From a checkpoint of a small sound classifier: layers 16, held-out accuracy 69%.
Rows from block 8 of a small sound classifier, named by matrix and row number. Rows with one number belong to one neuron. Each number is 50 + 15 x the weight over its row's rms, rounded and kept within 0 to 99. All counts start at 0.
After each neuron's rows are labels from the 100 clips, of 14848, where the neuron reaches its highest value: "strongest on" is what is common among them. Only what is clearly more common there than usual is listed. The data: acted Russian speech (Dusha). In brackets: how many of the 100.
# fc1: MLP up (model.blocks.8.mlp.fc1.weight, 576x192), inputs 96-191
# fc2: MLP down (model.blocks.8.mlp.fc2.weight, 192x576, transposed), outputs 96-191

fc1.427:33 19 68 56 66 79 77 71 20 69 79 57 27 94 58 40 29 38 67 31 43 58 46 62 59 69 43 44 59 58 28 61 46 22 58 49 58 65 49 45 38 54 47 70 61 38 51 25 56 87 44 33 52 53 32 51 37 72 55 38 33 31 55 62 58 51 39 23 69 38 87 79 46 44 72 65 51 63 47 35 55 42 37 36 14 45 54 74 51 26 87 67 50 47 38 58
fc2.427:62 55 53 51 68 56 52 33 57 64 17 35 30 62 26 90 44 53 51 41 43 54 43 54 36 69 38 82 44 43 50 45 36 62 52 48 64 57 56 53 27 72 47 70 51 77 62 56 70 63 39 56 40 56 32 50 41 44 45 68 62 33 70 43 34 47 44 45 55 26 72 60 17 64 38 65 46 38 32 42 73 45 39 36 25 73 27 51 50 64 28 65 55 53 63 31
strongest on: emotion: sad (56)

fc1.98:51 55 46 48 30 69 52 46 68 50 30 56 75 61 35 59 32 54 40 62 48 51 69 51 47 41 51 58 68 42 54 51 66 31 49 30 41 58 45 29 55 80 53 43 60 30 37 65 49 60 45 51 31 49 64 32 48 46 74 73 33 68 78 46 50 38 49 57 48 40 59 85 43 33 78 62 48 51 57 23 48 38 61 48 68 37 50 52 93 88 92 39 51 47 66 47
fc2.98:59 36 50 59 58 57 29 54 50 39 65 51 61 50 48 37 58 63 21 50 64 62 43 45 57 57 27 29 63 82 50 65 34 44 53 38 52 49 52 56 69 54 49 53 49 46 76 35 42 36 73 37 76 35 30 35 56 54 70 55 49 52 35 76 40 68 42 51 32 61 45 53 43 51 34 43 78 38 53 75 62 79 67 44 48 59 51 56 46 56 54 49 96 47 14 60
strongest on: emotion: positive (50)

fc1.186:57 56 46 34 31 73 57 29 55 49 45 62 59 33 18 65 48 64 54 58 61 56 62 57 43 70 56 33 60 43 25 65 52 65 39 54 42 47 65 64 71 55 58 52 62 52 70 61 33 28 55 70 72 49 54 61 54 62 61 88 60 44 72 45 82 40 43 73 43 73 76 64 39 73 58 48 46 56 42 48 56 65 39 53 54 34 64 56 76 56 47 62 21 62 60 43
fc2.186:51 33 24 46 38 48 58 38 51 56 50 60 32 32 49 49 52 48 61 37 50 65 48 31 51 59 42 56 50 56 69 69 53 55 44 41 62 36 43 51 64 70 51 60 56 30 41 63 46 57 40 62 55 47 38 51 88 57 50 90 78 48 40 36 68 60 37 34 27 67 45 50 50 40 24 22 64 67 25 31 54 72 55 69 62 57 19 38 55 33 53 26 37 61 28 33
strongest on: emotion: positive (53)

fc1.361:67 40 71 38 44 30 54 59 49 83 60 48 78 64 52 54 60 69 37 57 64 37 43 39 46 65 48 60 38 22 73 50 68 01 37 51 61 75 71 30 42 68 48 48 40 43 65 48 30 59 38 55 33 75 22 47 74 42 58 58 25 68 45 30 22 58 41 61 45 51 50 45 33 58 41 44 53 43 35 40 58 87 57 36 43 52 61 44 53 45 55 40 79 63 70 43
fc2.361:44 29 52 61 66 89 52 75 58 70 56 21 54 36 51 53 55 63 44 50 17 59 58 60 55 71 30 41 22 58 71 46 36 83 46 67 47 58 81 48 58 49 68 49 55 39 76 50 38 61 43 44 57 42 41 49 23 20 55 70 29 46 64 53 57 48 49 53 54 52 70 29 55 43 70 35 45 83 44 42 45 46 35 46 78 55 32 42 85 60 37 34 67 49 43 45
strongest on: emotion: sad (69)

fc1.37:74 29 53 40 67 22 60 49 48 50 40 55 57 31 08 57 67 51 47 41 46 55 57 47 60 54 53 41 50 66 60 67 24 82 43 52 46 75 21 58 16 47 66 28 51 10 63 75 62 32 23 42 54 63 70 58 77 65 53 39 41 42 59 70 43 25 59 38 49 52 46 45 38 53 54 85 53 54 45 29 67 45 39 79 50 27 31 51 56 61 64 71 44 68 48 43
fc2.37:50 58 58 48 29 64 48 59 65 68 46 51 54 99 47 74 66 50 67 55 62 69 63 48 31 70 59 23 38 58 47 74 29 75 77 70 67 60 53 55 55 51 49 69 28 58 67 67 81 29 56 69 32 39 48 35 46 50 40 33 39 46 50 21 69 54 43 64 45 39 71 48 37 74 47 36 70 24 38 33 56 26 54 58 43 35 61 43 34 27 18 37 28 55 19 40
strongest on: emotion: neutral (70)

fc1.318:38 71 45 46 52 28 57 60 56 31 34 46 37 72 70 28 28 51 63 23 46 50 38 44 71 75 32 48 50 50 43 32 26 47 58 56 40 63 66 85 54 19 56 42 31 61 85 65 56 20 70 64 29 22 57 65 31 16 67 51 48 54 68 57 38 54 53 64 27 46 31 50 78 41 46 32 68 52 44 43 49 30 69 56 72 59 21 41 34 46 27 32 60 65 63 55
fc2.318:66 54 20 46 44 53 50 50 38 24 65 48 60 35 58 50 48 32 40 46 48 53 31 49 78 53 48 60 47 55 47 59 52 37 35 54 43 57 62 36 40 51 56 48 62 35 64 65 49 40 71 51 65 40 26 53 60 52 98 81 47 74 54 50 62 51 35 30 58 61 33 69 62 44 44 80 41 61 17 52 45 59 59 65 36 66 53 54 57 51 36 25 61 60 28 31
strongest on: emotion: sad (65)

fc1.145:58 55 27 52 19 85 61 49 33 49 67 70 62 50 73 38 64 40 32 33 55 62 36 45 44 53 54 99 56 30 66 37 47 44 86 41 13 30 53 58 50 63 71 33 38 41 72 43 50 26 44 41 24 63 40 56 24 54 64 60 40 56 30 64 63 52 76 38 58 46 37 26 61 70 52 59 47 39 54 38 23 26 53 54 57 40 22 52 45 25 51 43 46 29 73 48
fc2.145:43 71 62 43 63 69 54 54 47 38 38 48 51 38 41 37 67 28 38 45 23 75 43 68 42 36 48 53 65 55 59 39 61 62 71 34 65 48 61 36 44 61 65 22 69 62 81 50 40 39 35 29 30 65 56 16 27 57 84 55 73 58 67 58 65 20 52 48 62 49 42 63 42 48 59 36 52 69 83 71 51 59 56 19 39 74 67 41 42 33 34 53 30 49 57 36
strongest on: emotion: neutral (64)

fc1.381:38 32 46 40 77 51 59 48 42 71 53 54 45 63 50 45 70 52 71 37 31 53 51 38 24 31 60 52 62 60 35 65 33 77 50 47 68 73 59 18 65 50 37 26 40 44 43 25 23 50 40 44 58 40 44 34 41 52 58 41 34 80 80 40 70 40 70 59 46 47 44 49 40 52 58 49 68 15 73 55 37 92 54 60 45 44 63 51 60 67 55 84 38 35 46 65
fc2.381:64 60 36 52 67 46 43 35 48 57 28 86 55 51 56 31 78 38 44 43 43 37 74 64 32 36 45 48 52 29 53 61 44 51 67 31 37 35 53 40 28 52 62 44 38 68 35 38 29 68 47 59 35 43 61 79 65 53 25 66 44 30 31 73 45 44 25 63 61 51 56 46 33 51 65 68 62 39 39 75 21 37 24 38 22 31 38 30 62 40 61 30 14 65 60 54
strongest on: emotion: neutral (65)

fc1.425:41 65 56 45 33 60 48 71 64 84 51 51 37 48 56 51 41 68 65 38 72 51 73 54 55 37 56 62 77 47 39 56 53 44 24 54 64 42 75 62 32 56 47 40 56 49 11 50 72 70 26 55 68 45 79 40 44 31 36 67 60 59 58 60 46 37 55 51 67 53 60 47 44 31 71 65 70 36 48 48 65 55 59 50 29 42 33 41 62 47 42 58 69 59 15 68
fc2.425:85 51 54 55 50 43 62 66 55 37 45 65 81 43 54 41 45 65 50 38 34 56 41 57 33 69 43 61 70 45 45 47 48 47 54 69 64 61 49 49 48 56 48 56 50 45 62 61 49 24 36 77 25 43 23 65 23 49 30 54 50 46 38 46 31 84 39 68 36 57 56 60 56 43 60 42 70 77 35 52 76 62 47 38 32 80 61 82 42 62 33 76 76 54 46 31
strongest on: emotion: positive (70)

fc1.285:76 40 82 46 26 59 64 80 71 84 50 38 51 79 52 62 39 47 68 32 32 44 33 62 41 47 49 53 63 35 34 49 66 33 72 41 49 54 32 66 33 47 23 56 53 42 63 50 46 62 37 34 41 34 39 43 68 74 56 57 43 24 51 38 56 64 44 59 74 53 36 37 32 51 43 53 55 52 42 40 49 87 66 60 35 71 61 46 29 52 29 83 72 66 53 49
fc2.285:58 62 45 57 48 52 20 47 54 46 83 65 50 38 07 60 89 39 43 61 46 38 18 48 30 21 28 48 36 63 58 39 45 42 53 67 46 51 69 38 38 63 47 56 67 53 58 35 70 68 53 53 20 49 42 93 44 27 50 79 60 64 55 35 46 62 25 49 34 58 45 62 62 39 79 42 45 40 68 69 93 07 64 58 69 75 46 57 66 68 37 45 50 54 57 60
strongest on: emotion: sad (66)

fc1.321:38 44 82 63 43 58 50 66 65 41 36 43 33 39 33 53 69 70 65 51 54 39 47 43 41 74 28 35 56 30 59 52 41 48 66 63 35 33 35 66 70 59 59 47 67 76 82 41 39 25 65 55 56 72 59 56 71 47 36 48 57 70 54 86 38 28 46 88 48 26 50 58 55 66 54 39 47 58 47 39 52 58 84 43 57 61 75 42 39 55 33 62 47 66 24 52
fc2.321:51 74 59 61 56 34 46 26 58 64 44 53 31 42 71 74 43 43 72 47 27 47 61 35 56 58 46 66 47 28 69 73 65 43 55 58 73 41 45 35 50 44 39 47 28 40 39 40 49 55 68 51 61 41 57 59 51 45 48 69 56 61 52 41 59 48 52 37 70 63 58 43 67 43 48 20 11 39 53 59 76 54 40 60 66 27 37 66 48 35 39 65 71 43 80 51
strongest on: emotion: sad (56)

fc1.105:48 47 40 51 52 42 56 68 47 63 81 61 50 63 52 75 82 84 59 88 69 35 42 47 46 41 08 41 58 31 59 72 28 58 57 73 50 52 37 49 64 35 47 69 47 45 62 39 40 67 67 44 41 46 80 45 44 52 52 65 47 44 28 49 49 41 80 44 61 32 45 51 60 44 59 37 32 43 71 42 70 62 50 08 40 23 55 55 80 34 25 48 39 63 54 69
fc2.105:40 74 47 57 47 51 66 47 42 60 81 53 54 45 45 55 50 56 32 68 36 50 59 60 42 32 71 47 69 61 65 55 63 54 32 56 52 49 60 21 55 00 29 49 49 52 61 59 58 43 39 23 38 99 43 36 69 75 35 19 50 71 48 38 34 25 46 36 45 28 60 47 35 14 43 53 51 42 39 47 54 63 64 57 42 42 55 68 50 24 54 56 41 35 50 31
strongest on: emotion: neutral (69)

fc1.306:55 47 54 53 50 44 70 66 57 65 44 42 70 48 50 42 34 50 44 79 46 46 55 18 70 40 59 41 50 69 57 49 58 45 45 59 54 58 40 65 38 52 42 41 41 39 54 61 46 69 66 41 52 43 62 43 75 58 39 63 54 43 63 23 61 37 39 39 57 56 26 34 58 47 49 89 37 42 54 56 31 47 55 48 55 51 36 47 59 57 50 71 40 52 30 54
fc2.306:80 53 81 48 65 51 46 50 55 51 23 66 48 45 43 51 49 38 55 28 45 32 49 47 78 34 67 61 44 46 53 46 27 52 65 61 61 68 49 31 43 20 69 79 33 30 38 43 38 48 56 57 48 44 64 24 59 69 39 65 62 55 46 71 63 51 55 83 36 46 60 31 28 52 61 31 69 49 57 41 52 39 43 39 52 62 59 45 47 43 60 57 43 33 19 36
strongest on: emotion: neutral (77)

fc1.530:75 46 27 55 58 29 26 33 58 50 49 43 45 58 62 33 52 38 53 54 65 53 54 44 59 45 37 52 45 56 67 59 34 70 46 46 43 57 49 51 43 55 62 39 57 30 61 52 56 53 81 73 32 56 22 38 57 26 64 74 52 51 40 46 58 36 67 44 50 57 60 43 70 53 20 49 29 44 40 24 38 26 54 63 73 51 55 48 50 91 55 45 58 34 54 76
fc2.530:42 39 48 31 15 36 43 58 44 63 23 59 43 38 56 58 62 41 48 40 22 48 31 26 60 56 83 70 69 67 76 62 47 64 69 47 20 54 38 64 56 33 47 50 58 27 58 45 70 56 51 75 64 41 56 33 67 47 38 54 46 43 58 33 55 43 33 54 32 42 48 52 54 49 52 69 78 48 39 60 32 43 41 57 66 49 44 57 54 60 47 53 34 53 30 35
strongest on: emotion: positive (66)

fc1.95:62 56 60 50 70 51 55 65 68 63 66 64 55 63 45 41 37 46 52 42 33 45 55 30 27 45 40 09 49 46 40 39 42 43 62 46 31 40 65 55 85 45 22 53 35 43 41 36 69 39 18 57 66 69 23 40 25 55 63 54 36 51 62 35 48 36 64 30 71 35 39 66 50 45 43 68 54 37 57 72 41 63 65 70 70 44 59 70 56 75 47 52 49 62 73 60
fc2.95:43 64 38 34 50 59 54 21 49 40 45 61 37 57 45 26 51 45 35 52 63 60 47 55 74 46 53 39 39 68 54 45 50 35 53 17 46 09 25 46 55 78 60 28 38 72 54 52 55 70 67 38 51 48 82 75 57 68 44 65 51 42 58 40 54 67 41 36 25 57 53 52 24 33 53 65 49 32 65 51 47 66 32 26 30 31 58 25 45 69 62 27 55 23 23 44
strongest on: emotion: neutral (70)