From a checkpoint of a small sound classifier: activation squared_relu.
Rows from block 5, named by matrix and row number. Each number is 500 + 25 x the weight over its row's rms, rounded and kept within 0 to 999. All counts start at 0. Numbers have three digits each.
# fc1: token-mixing MLP up (model.blocks.5.mixer.f.fc1.weight, 96x80), inputs 0-79
fc1.0:491522498494497513520495513506521502531487499506516488483454493479552494512464487473492531530497515540512513508505475508531546513475499475497515519467530488467533532529422503520472477500478496540505514530558490464479475450495496543534491488
fc1.1:523469521532523493515456504526491494492522477510480494518529512476482515518477492485491519498501456482475547581570501482521472501539470508439492506469483488504512464489494473505515479491461486533508480500472478473484492465517508517529496524
fc1.2:545492480496444525490475524479518499519536475473522471507522506534511467517505485486495530506488461547463496485492548544471485505473528502525486515491514467469518484477454519527501549483533540511540519500483510494506459523476492529492528489
fc1.3:478465434493444517488540558472538516532520470549499500502518504481465469507506523506484496516502474509454498496512483516509520448503495511484492520497455496498506503475491481541518529501524518505534522508462476520489504547500515525473523532
fc1.4:468508470481488493500531560469543531497524485425470486499495525508524485484531528542508524528478434482518477536489518486498501470513506475460481473537510510497477518480486535499485513497505518519491519494523506508468481483505514529460499543
fc1.5:502534473483522512520462506531509510518498520530487485493527479502519484533514543503511463498460487490516498516555511505545491477470532509479516476492495492495482487459465495514495505523505542560496505474481497496530494480518427449452511537
fc1.6:529548513514521453492509516520470434469430475545553504522483475496529494522527522471469490519486511528497494511526459513479473481496525489516516504505494488517473530498489530473501519544516514485519499493517453485498475506509487530515470523
fc1.7:516514454500449455466455480516498516555505482509521500533491499479472473463485474455495531549537518558570518502502465524508498496514495487475489499481503485514515500455490493481475486497485486493490545521479492503488529507497480517525480491
fc1.8:494468504545524489491491524512515497492483484511495528513499480480501489510515524546532521533512503528495531484513526465543522532493476507489462415442483531537537533503515502468469510467504486480452479513505509515496470495515514501547524494
fc1.9:462541506493505520490538523505522529503474506500506480514526514548508478529529527518499491513537498471505518487468528530520531494507500498523508515465461446455433531469513529488462508514549474488461492483500496499487492511533503454533506526
fc1.10:476511495557504513493506542561502518518509529503488520506511530506462535507544515480485475524534541547506493440474492499521458528497479491530467496485470508516533488494541477523486498479493518445501472506485523470469472479502510480493520480
fc1.11:510512504558500495518510517488473483501483493503482517535509512495508483492497491482505522489490494544459500491460562542547543513479500480483475494501500510525511518454439451484450478490516518539522475482512488514534519503482536553513478499
fc1.12:506529474498504487490477478467504517480500529538515463540496537511492537510487537496503519520485492489514486522549546542478447500522504495516471516480536543501564489502501484488465475477454529520520484497503490493482503471491492545464533537
fc1.13:500500502493532485503544491469481502505527485481478523568536477476485508479467498506541521507479471518495499454455464497500457462485494515476551534487501523502482504479477500504494486488556518487495553485493482462483514523521559508482506486
fc1.14:521479504507511496527499512502466468535527518508548534510489473466496536551552500527508517517529513490535475496470520480530520532494493528511520500499481526464478438452466497463485486538489495489456508525525491495525533509504511496550489497
fc1.15:515531512524509476530500489460490507456473443475475541528540502526475531519495443525474503485516507495492558512534496483451508501496496486483527490482534509496463558478495488515458531491497498538450500504517510489510491498476500482509470519
fc1.16:504487485487513519515535520498509476526483479499514525492512495516498501499506506507507543526530507453543563517466474529516515491443494539504551531474530507513514486477475479476458456514473491512525516523504470428471506502510472534487509506
fc1.17:496505495485497515513525513483479518492450463493517475509468473509511558601551529490481477484527455457525527509507518503529499477516509495522507543478458482487504517473487491514468476480491511508492504495543486489512482484499467498470485495
fc1.18:535480539492493521480485543463525481525501489489479484515467498509525506469490509467508528504505477501513517513498471498480488449480502544445494522503517526516485495518527514502507478499468476521509538492491469494473472512573427443496494515
fc1.19:483470477460486495483459504490464482493513570574544549527533515497472492466477496496500509476500502513496544495535513490525486525534511496470496493483476458520483498505469510481487516462510507502489476493466504493504493474495482525434512491
fc1.20:527506510544516514512548505519485505567508460459502444503494437496480485520511474527460469511463505531483503543496528498533457504520483476510485510480504517528554495498500502511510506488525499493498530518476520469502538516524534512474492478
fc1.21:584564573538487509473477484482432471484475543501518487493473519481468501506487515496472486464534496522499496490528506522489477516517513465505458489497497506484522521497495479509508483520477507480491489505530473487518488499486457515485507507
fc1.22:456475515506500524490476522477535489519490544555565595542474470460490468473501490527497542494508523531501492482508475507529482504505465515483499474465469453504484483504505474496498502498498486516502491505495496491501482511482514498476484469
fc1.23:526501503535499450487487478504491478447473483485477498543524545505526534484472516499476454527541482493504493496535534476506469549498545490542498478490488519513490483502512489526487503502529511508455563503488515511518500548516537532486480505
fc1.24:520516506513494484491481531483502516510478528531485510503480543460521511483489528521498505532511517480469485539516562487513514487466484547504524513471497465501450501470471462458519545493525424480470501459495521516491497477488529506505485523
fc1.25:496537521482456480518513470509534506520469490551520456469521480449490478518544509513512539500502511474498512497497487497567553503496476513487493520531455476470481556514528506539501477489481481512538508504489496457492488530500514499492484485
fc1.26:466499546511543498513514523489477482458499494514482493506512531474499465453474447481478491521500492474524515497467462481501533503533525496520539469486530500490468453524534510520506487487505528529465527527547489476525516521526510480491503442
fc1.27:473511487553510481504469531515488512527508527497521527518504522507480522515518500505524518540541448459443475459537490478512497511473518526525503450531483515502503555499470496464475505534533441521489485511516474504520499489493518517508476483
fc1.28:478521516490458490530510451440449508493489470503505484513520528509508529571543457493488485477488530472500489502511455491496495487513462498503503540516529519492492481508496509520505490493498567477544481477443498502528496492480472484489496499
fc1.29:509493489501481482439461463482498498505532501489477479496464455483460476484526561549564538527498480514503510508506491501487455479503526533496491502534497475480494502498481507478491528500471482494503559517539486504529532486503507524502506456
fc1.30:483496501476491516510478504482526470517510488529530482479482507498502498501480520477507484497491551531528476492462521505533457493526512484497547522493553543516529510519471514523462514482485431457543516538502480518458478468509463472474511484
fc1.31:476498526499512466511535500506498532490466504523540512532475435516503476466472527533480526524489466510504479485449445444482550497528504500496516513485503535496511533492480514539540500523503490509460509543515509502454499482518496496520492486
fc1.32:467496514538589535506490542504484475485478477482494465532494471497491523508499499524532526470472502520506452500535571479509462517499477485521522460462484477502498507535519496503508477469458494506524466519511504507484487487526488502488486496
fc1.33:518522501469501482510534528491511490516482440488503488495475487530506513470499505514495503489477467479520478455464511510494502437504506519453531543497523530516509544510508552494505494437502451481550520510514479503523499529511505557499482492
fc1.34:515529540535555535515516492473496484465456486483465485529472488501461499516554496489479480533479474535525471518494474467544455488508537505519522524529505498542527479524485522486499506514505488504522536514485499521513525477550519532504494508
fc1.35:488523489486534509480472503543511546509553536549508498493539491530484499476477506485477485460483486470582457509508518450525460508481521521503507492516460476503449482498494515503473511495508522493481481512518496461487489458483497496516502497
fc1.36:477546550503518519529509496476483522523522480511488517476509521507474512536513464497526489437487512481469494510504544473489482508498475463540526488506494494472462478503463467522482465490518512507510516536535525510506447527475486430505485503
fc1.37:498499469519529561491503497550509480502513486503488494517535465484506490505498509519469490434566534545517488529461514481500469474494540485450516493477505493507498529490471491498492504445504465491491505495518489459530490516546488531512481506
fc1.38:468498472476525499452480454524499566534506519481497514491559532486507470459520470457494493518503486470489552478483545460502475507546494515534503507479485459467485510520513504507522502508501518513456517497496493507506484461513499530469511492
fc1.39:490532474459462516499513511462482526499455463503474478494494535465428508495518475503468488488509514502483476514486476507516540493511502477492506523509540463530512582502485506524521526511497498485488550510451508494503478460504513496496509463
fc1.40:511499492478501513490496491541510536464507513467503501504522490524501479521531493500509535485477508540473476503561525513470448481491475508526483481466484452497460466509515510514499589531499503543510485503506538524532482518466510491467497482
fc1.41:496533525486483479495473490505492498529483476506454468492497503518508518517540526495525560518561535481477465485455491522507471471535452561464514492504522461513521531493500496503473513460503550496497458489496530506501496494494474480495486509
fc1.42:524496490489464484497439472555476494492483495506508490493532552488496511497509488501520519513455491501448521516536506536498498499487486483522477505553500476502539460471516509486463503515446534478445476503492512498475525500531535465471514486
fc1.43:522466479527507531507475486518490502498492487488507492483514478468439511455522508472497481493492544543501516486467527504510579532485496517560492475462504478475444467495510477497500498506526521499520493477538508484503488485555506535478509503
fc1.44:499516504496512507541499507506514536521535506522518502532482499500502517536502529527518476520512518497509522532507495503530449482519538498501490500469448506480459510444478515487541513504551491477483520511458530468521455461447478510514552515
fc1.45:503526470509518486496486502486499505505534476534512518524536525514512543504540519525490507522508509487473498491492508502555519536501491468474516505520512498477489551502509487489500469502479406432460508507519505509545542511508461500470509517
fc1.46:500502509550504481550487506524528494498471496506485500554515478504573462481496487478470508481492492535511479502542512495486479473517509474469463495486520532543513450526465444493479473476538488501518474523499451497474501487476509505510516510
fc1.47:492519495519497515523498546563543510506457507491519467491497524495477487466472445500503528525502518484509537510534528459474503519539505477536517467532530485527500468479482502493480516485500502525524466512494491499461476448540470527501530477
fc1.48:510451488452470512504513448507473515521502527497494507520508501499520518529529493496459525492523492460564526536489499483511493482493519514489476528498447478493470576532514488489503525476499467506517495476482547507529522504503477478503543525
fc1.49:495515499479521507496515516485497526499475526518492475493491474482500510500508507492500490513502524497467520516554505481546447436475500527484476462493478451509490535501483474513475488461577542486486487469470530551483517476479522535494505513
fc1.50:490533511493478449527552512514519517500526476497515496484469523513539499534528475468472442474493514476488494475469501538505487513473492517506496513478443520547504488512530519515440473485526487499515513466537472525542537499475497489503499514
fc1.51:488486495502495486499570536461520503497504473490475479515460445528478528514467475484482484504489482519480463485559563514496505462472471518489464492470522470514523538490507521495475473516507526518530514483464490507507504478533476466496520508
fc1.52:491520489523457469510505524493453507523535519503489569539483461482465515514481481514486487497514493473476522508508537498515522469490469525472478567509471485486486542494503507471529524520533486495506473448529506512514517504471479471493502452
fc1.53:513508497523530529513503532528487517516518546521474529474459502484512493479496548515503493495475488488502515495436554500531463464484473474465537476524518530489500492485508512509474508535507468489448488464538505512537477457504475471467500514
fc1.54:501500504531454452490483511505524530510514517515511521515512485499506571586544509482495485509502477491475478497540521480500483565507524510484477479479462483485502502495480490492466520460488491528523461500458486480514489473509499478474482526
fc1.55:495480509514489530516509512479518510497458500502498489528489510519491518501514519517529520490528516508506502484445503510514477492486495457491470485509533483533521520495548520530503538495511503537488493481423416441463473508517495533535515527
fc1.56:498454542508486488487501547504501534502502507433479524499449517489445515506475494510503512480523514457518483493462458427476468501494514489520519480528495512491541511477510530535481518501492501511502493485498449506540476481497504528483519472
fc1.57:517530494498507465519485512484549489541481533492471518492470520474514485492478504491462481508554509465521492535496522488516544434474529517466484500500516501527501506483569513486480438510506524515492508466503531513503466498513472531531510492
fc1.58:469513496471506470436477502495533493490500510524469521497493506479486493530456489490524493480462520504514495514557515506523480493505498493509497483522460492468494486518484516521484525499543506506478462459444573475461524526496482527532515542
fc1.59:556511507480484466422480477470488482514491467479493562501493504513474521516539507564529466475480526537527544546473511483525482475524517492504503507534498461511504512469497526478475513495506485493494475481502485517483506499510467504493480514
fc1.60:511523507488468513490509498488537501470514504511521509503459528498484506555536478514526531515519504496506512507462514491471514469452488510541526535498511471524477539469480503510507497526529525483449531501504459473491533516521480456456568494
fc1.61:485484477492559452488486493478506511504508537550513480541456492470485489492488477499480474467512473544507506508466507454507496469462508500462442526505530508544507512504526550498507528501460513535500500489519500535534498494479494510466470500
fc1.62:499472488525524486537436485486501516536513521512517507504499497529520525493468507555516513463435476487519492545505485506482476550481503482510503466516474452493508498486499527509524464462512470493468522518499561500533500495498488550499508517
fc1.63:508527499534510434466528462515524498518521489478558543553528471527479467477528496463471486546498520495520447496492470476467531485503507481487501464513508490490485520487515473484518505534520487487499537515504485498483492465516502483532531484
fc1.64:459509471446484493532447515485480486514467501473526510493511514513459472492511488507509498463482485454484452501510495509492482509531497488507577497516490468504478501513559496524510461492437490494515503512510509508453519529534504534484494515
fc1.65:484569463483496515515566478514496521520475496502510474523504511514537509541547524520467527524533504528512520526525527502540530522508513506500498541511477487493502516476448467523523494511490480506486465478485504473509451467491470487537519515
fc1.66:492495480525476518472486506491548546519537510537471460560514482487479483527533513491516495498459489515492513488446497479500482524486482535513514469485562448518534486493504522524537493530495481501516524521505519493482517497491472503514443470
fc1.67:464524472487478539459511485538504502482535540454510481537510538483476528527508490516518521503454476478465476497488515521504476500550518514528556509531512478474466518515502489500472483448538515482527486494483471505487445511499511494480496483
fc1.68:475504523538574510512481521483492509470498500507510469538519507470492491496501500468513509510516546523514508476459515544481444460431498480520479538485485485525498474518472480503473473512492518500522499522465519517536496478476491478478455513
fc1.69:507505498491511545476549498503480543509490462502506506488488502491464508519533503477481510513506468503495500524417540471537499455476505484451511521470455430507519514491509499500520507494516495479488511519476512513539518515553491512486481467
fc1.70:495538523446502474458498481477482501518509488459472497516526487502505516530554483519540514528462513464462483524550475489469531525498503523495535474514478517500461521469490494472497470504491488487475472500527457508538481509517493466535516462
fc1.71:467549547513540502493461495502495503496476508467489503514522530524513543527518555529464474515503462517504461510490525541537487517511486527474502497512518487465477461488489513469485455523491476482465498480490479462512459503515509518513449478
fc1.72:486487469479484493506526506522528476508456500502501488515480484492472490477510482474480485517479503510483498473468433456561494485524505527465533523449494507516494543491484529512480536512508504495516483563539459490487526467517494527479490452
fc1.73:520482473510460517528509462528495505476513499469499501516505469485497506473508530499481480487485514511501492514435518541497515509538483495516544516484534480510474471541489457493498542500532514473503533485455513531527546452470442534483492498
fc1.74:516475476474475468481532542498584539528480467463491507530530557561495464476486494496517521515503505462476486507461483494474550465481464482498516493507533515473476528499487506480507525513514499470494483503481505503507490489507523496492495486
fc1.75:486472488494484491486509565511501512521499508473512494481508444495519503505561525496487452486476519528475538506504511480477491525438512485505509495522514462523513465529497476506507519513535555497471519497491535503439484466498527497532528474
fc1.76:494478549486472494516464530445518489532516493511497512508515502487488504478487497493461464461489482565542499488521541485517535505529514493486506497550458473494475496467494504494524516530474456458485467534491504530486520525502528450495496493
fc1.77:531506483508498478505489527508495458477485498526498533519561597553553562484499488475466478481496465461501492501489516446527507508505498467516493489457472483495514478492505505491482488499500509494504518459498503480493475482514487506494496514
fc1.78:509492487486494479536462486498475471478509545511456535515443481475515533512525488516529495501506514488479471473554514481494464535569476519532505545530498546495503534479485504496463494526535499498477476521495487500499506499507458534500475506
fc1.79:506526492510484516498498488520465528484538499516509495500532505528483479489491488509531511490502479517515490499533540470469477531516525507541476543482496500493447455453468479502549541495493504438516540512512484472482536478484551494467539492
fc1.80:466503487530521501485517518523507525506441470505508494519515488513503481483522510520485476490554464418483543468522523515483514483536486462482508470534463507508502494494484511519452519498519478484557522479510479507525480539483516506519513536
fc1.81:495495486529494487505513512558535567570583549522501498470453471493492481480491488505523504485491496525461492498501526486501480484496467492502495507503494473454480485508505470483498463464460505486507522508494502483487478489518536489492471519
fc1.82:524508454496497524500492507527503511471517482496500491496506489486459559568488492496516481509501480488516514507509428552498521536525513472531495462526523499472487488521488502498447504511525527495450478489474536517493472509499535472455521482
fc1.83:523497492476492467493535483564476548495484474483490462481516553474499525506491488543507471508528537459506516561495481502464512476509505514474496503492486478499551532497525543470479473456509504499501518475512544515504516492493462497486507467
fc1.84:499485455513507482525502511531422456529488501454493506501468508497520500524486479488522471498512498478498449500481550495505495486500520511466511501511502508489530535528493498542508475500504492514563504539510518469495414511507512483479492521
fc1.85:476505520540518549560516550508505489494512460477536528505500495485473506492505514515474489454463511521472478504523555448516461550484516488530497531520461499521517480505494493502487498497519482495521552537496508521490526519524487504468487529
fc1.86:477466511475487538517536496529474489560579571507469446510458457514502533522509481486486481510510510528509533517469511508495527495492489522516526518494491484510529533500463492518506506512484487540475480502482481494509485501506463484493499473
fc1.87:486494504519488525493548493530555519506521480496493478490503471471478479509536459501506480510502471506527495528469510459504475485485463588471493512492446504494486464456492495497508504503533494460501476498524512476507525488477537490456530472
fc1.88:462477482503517540527488491527483520495474528547530490477489541502486476461475517573516520486535508521497518462439476496505495472467521490504497516539507517533484474494487504483532523507471459489479528504501482473536537484481499513478476533
fc1.89:521517505530515508462520491589487511489469451504530455501482505499508482488532516465489508516505484472543530523454465503500505487513516524454511573517516525512489515529515503512500506520505480504520503499488509503558541490480524503475508489
fc1.90:488478556492491502525477526477531505522485513497515516492483533494466470499491463519511501496457486520532526507503463491506506534557530508543525485479470467481471526524528500499488472471499505549464526526514530506506442469455469467503494510
fc1.91:502486504539473466503467470498527496505499485491489549543518541508474553495517491486495516517525539497472478499495520529544496552497520568545512467505492510483476473464485486488485532460497497509524490511475500463476543517482531494496484470
fc1.92:463534549510540473525508515495480513498492491464511492519506520483517503530518504531516520508527509486505514526558516460499482450535504503516472483474476463424458497477471512465510507450458517501546487515494514513498470502484510488515479496
fc1.93:488481506425500495483447487500481489489483501503485516484509503506491499509472496470494513536548504560536585554508518506519459516526497477509479480528475484519511507517499471486489518492461494496495459492508470453493481479521502520470504502
fc1.94:508466433471497495512455497497506508474487492534490497508509522516532585505520509539471472500523505489478493503504486455512486458473526502476516457538520500504507540489495484503501530509523549485509443515503506468476465507513484491519479476
fc1.95:478505481464532467509513551520527513459503487481504531537522484516535476546525511483472490487553527534530514543473493464452434515472478467497511494503553484513496499490488511511483489466520514491519506477522510536495516522512487505474492509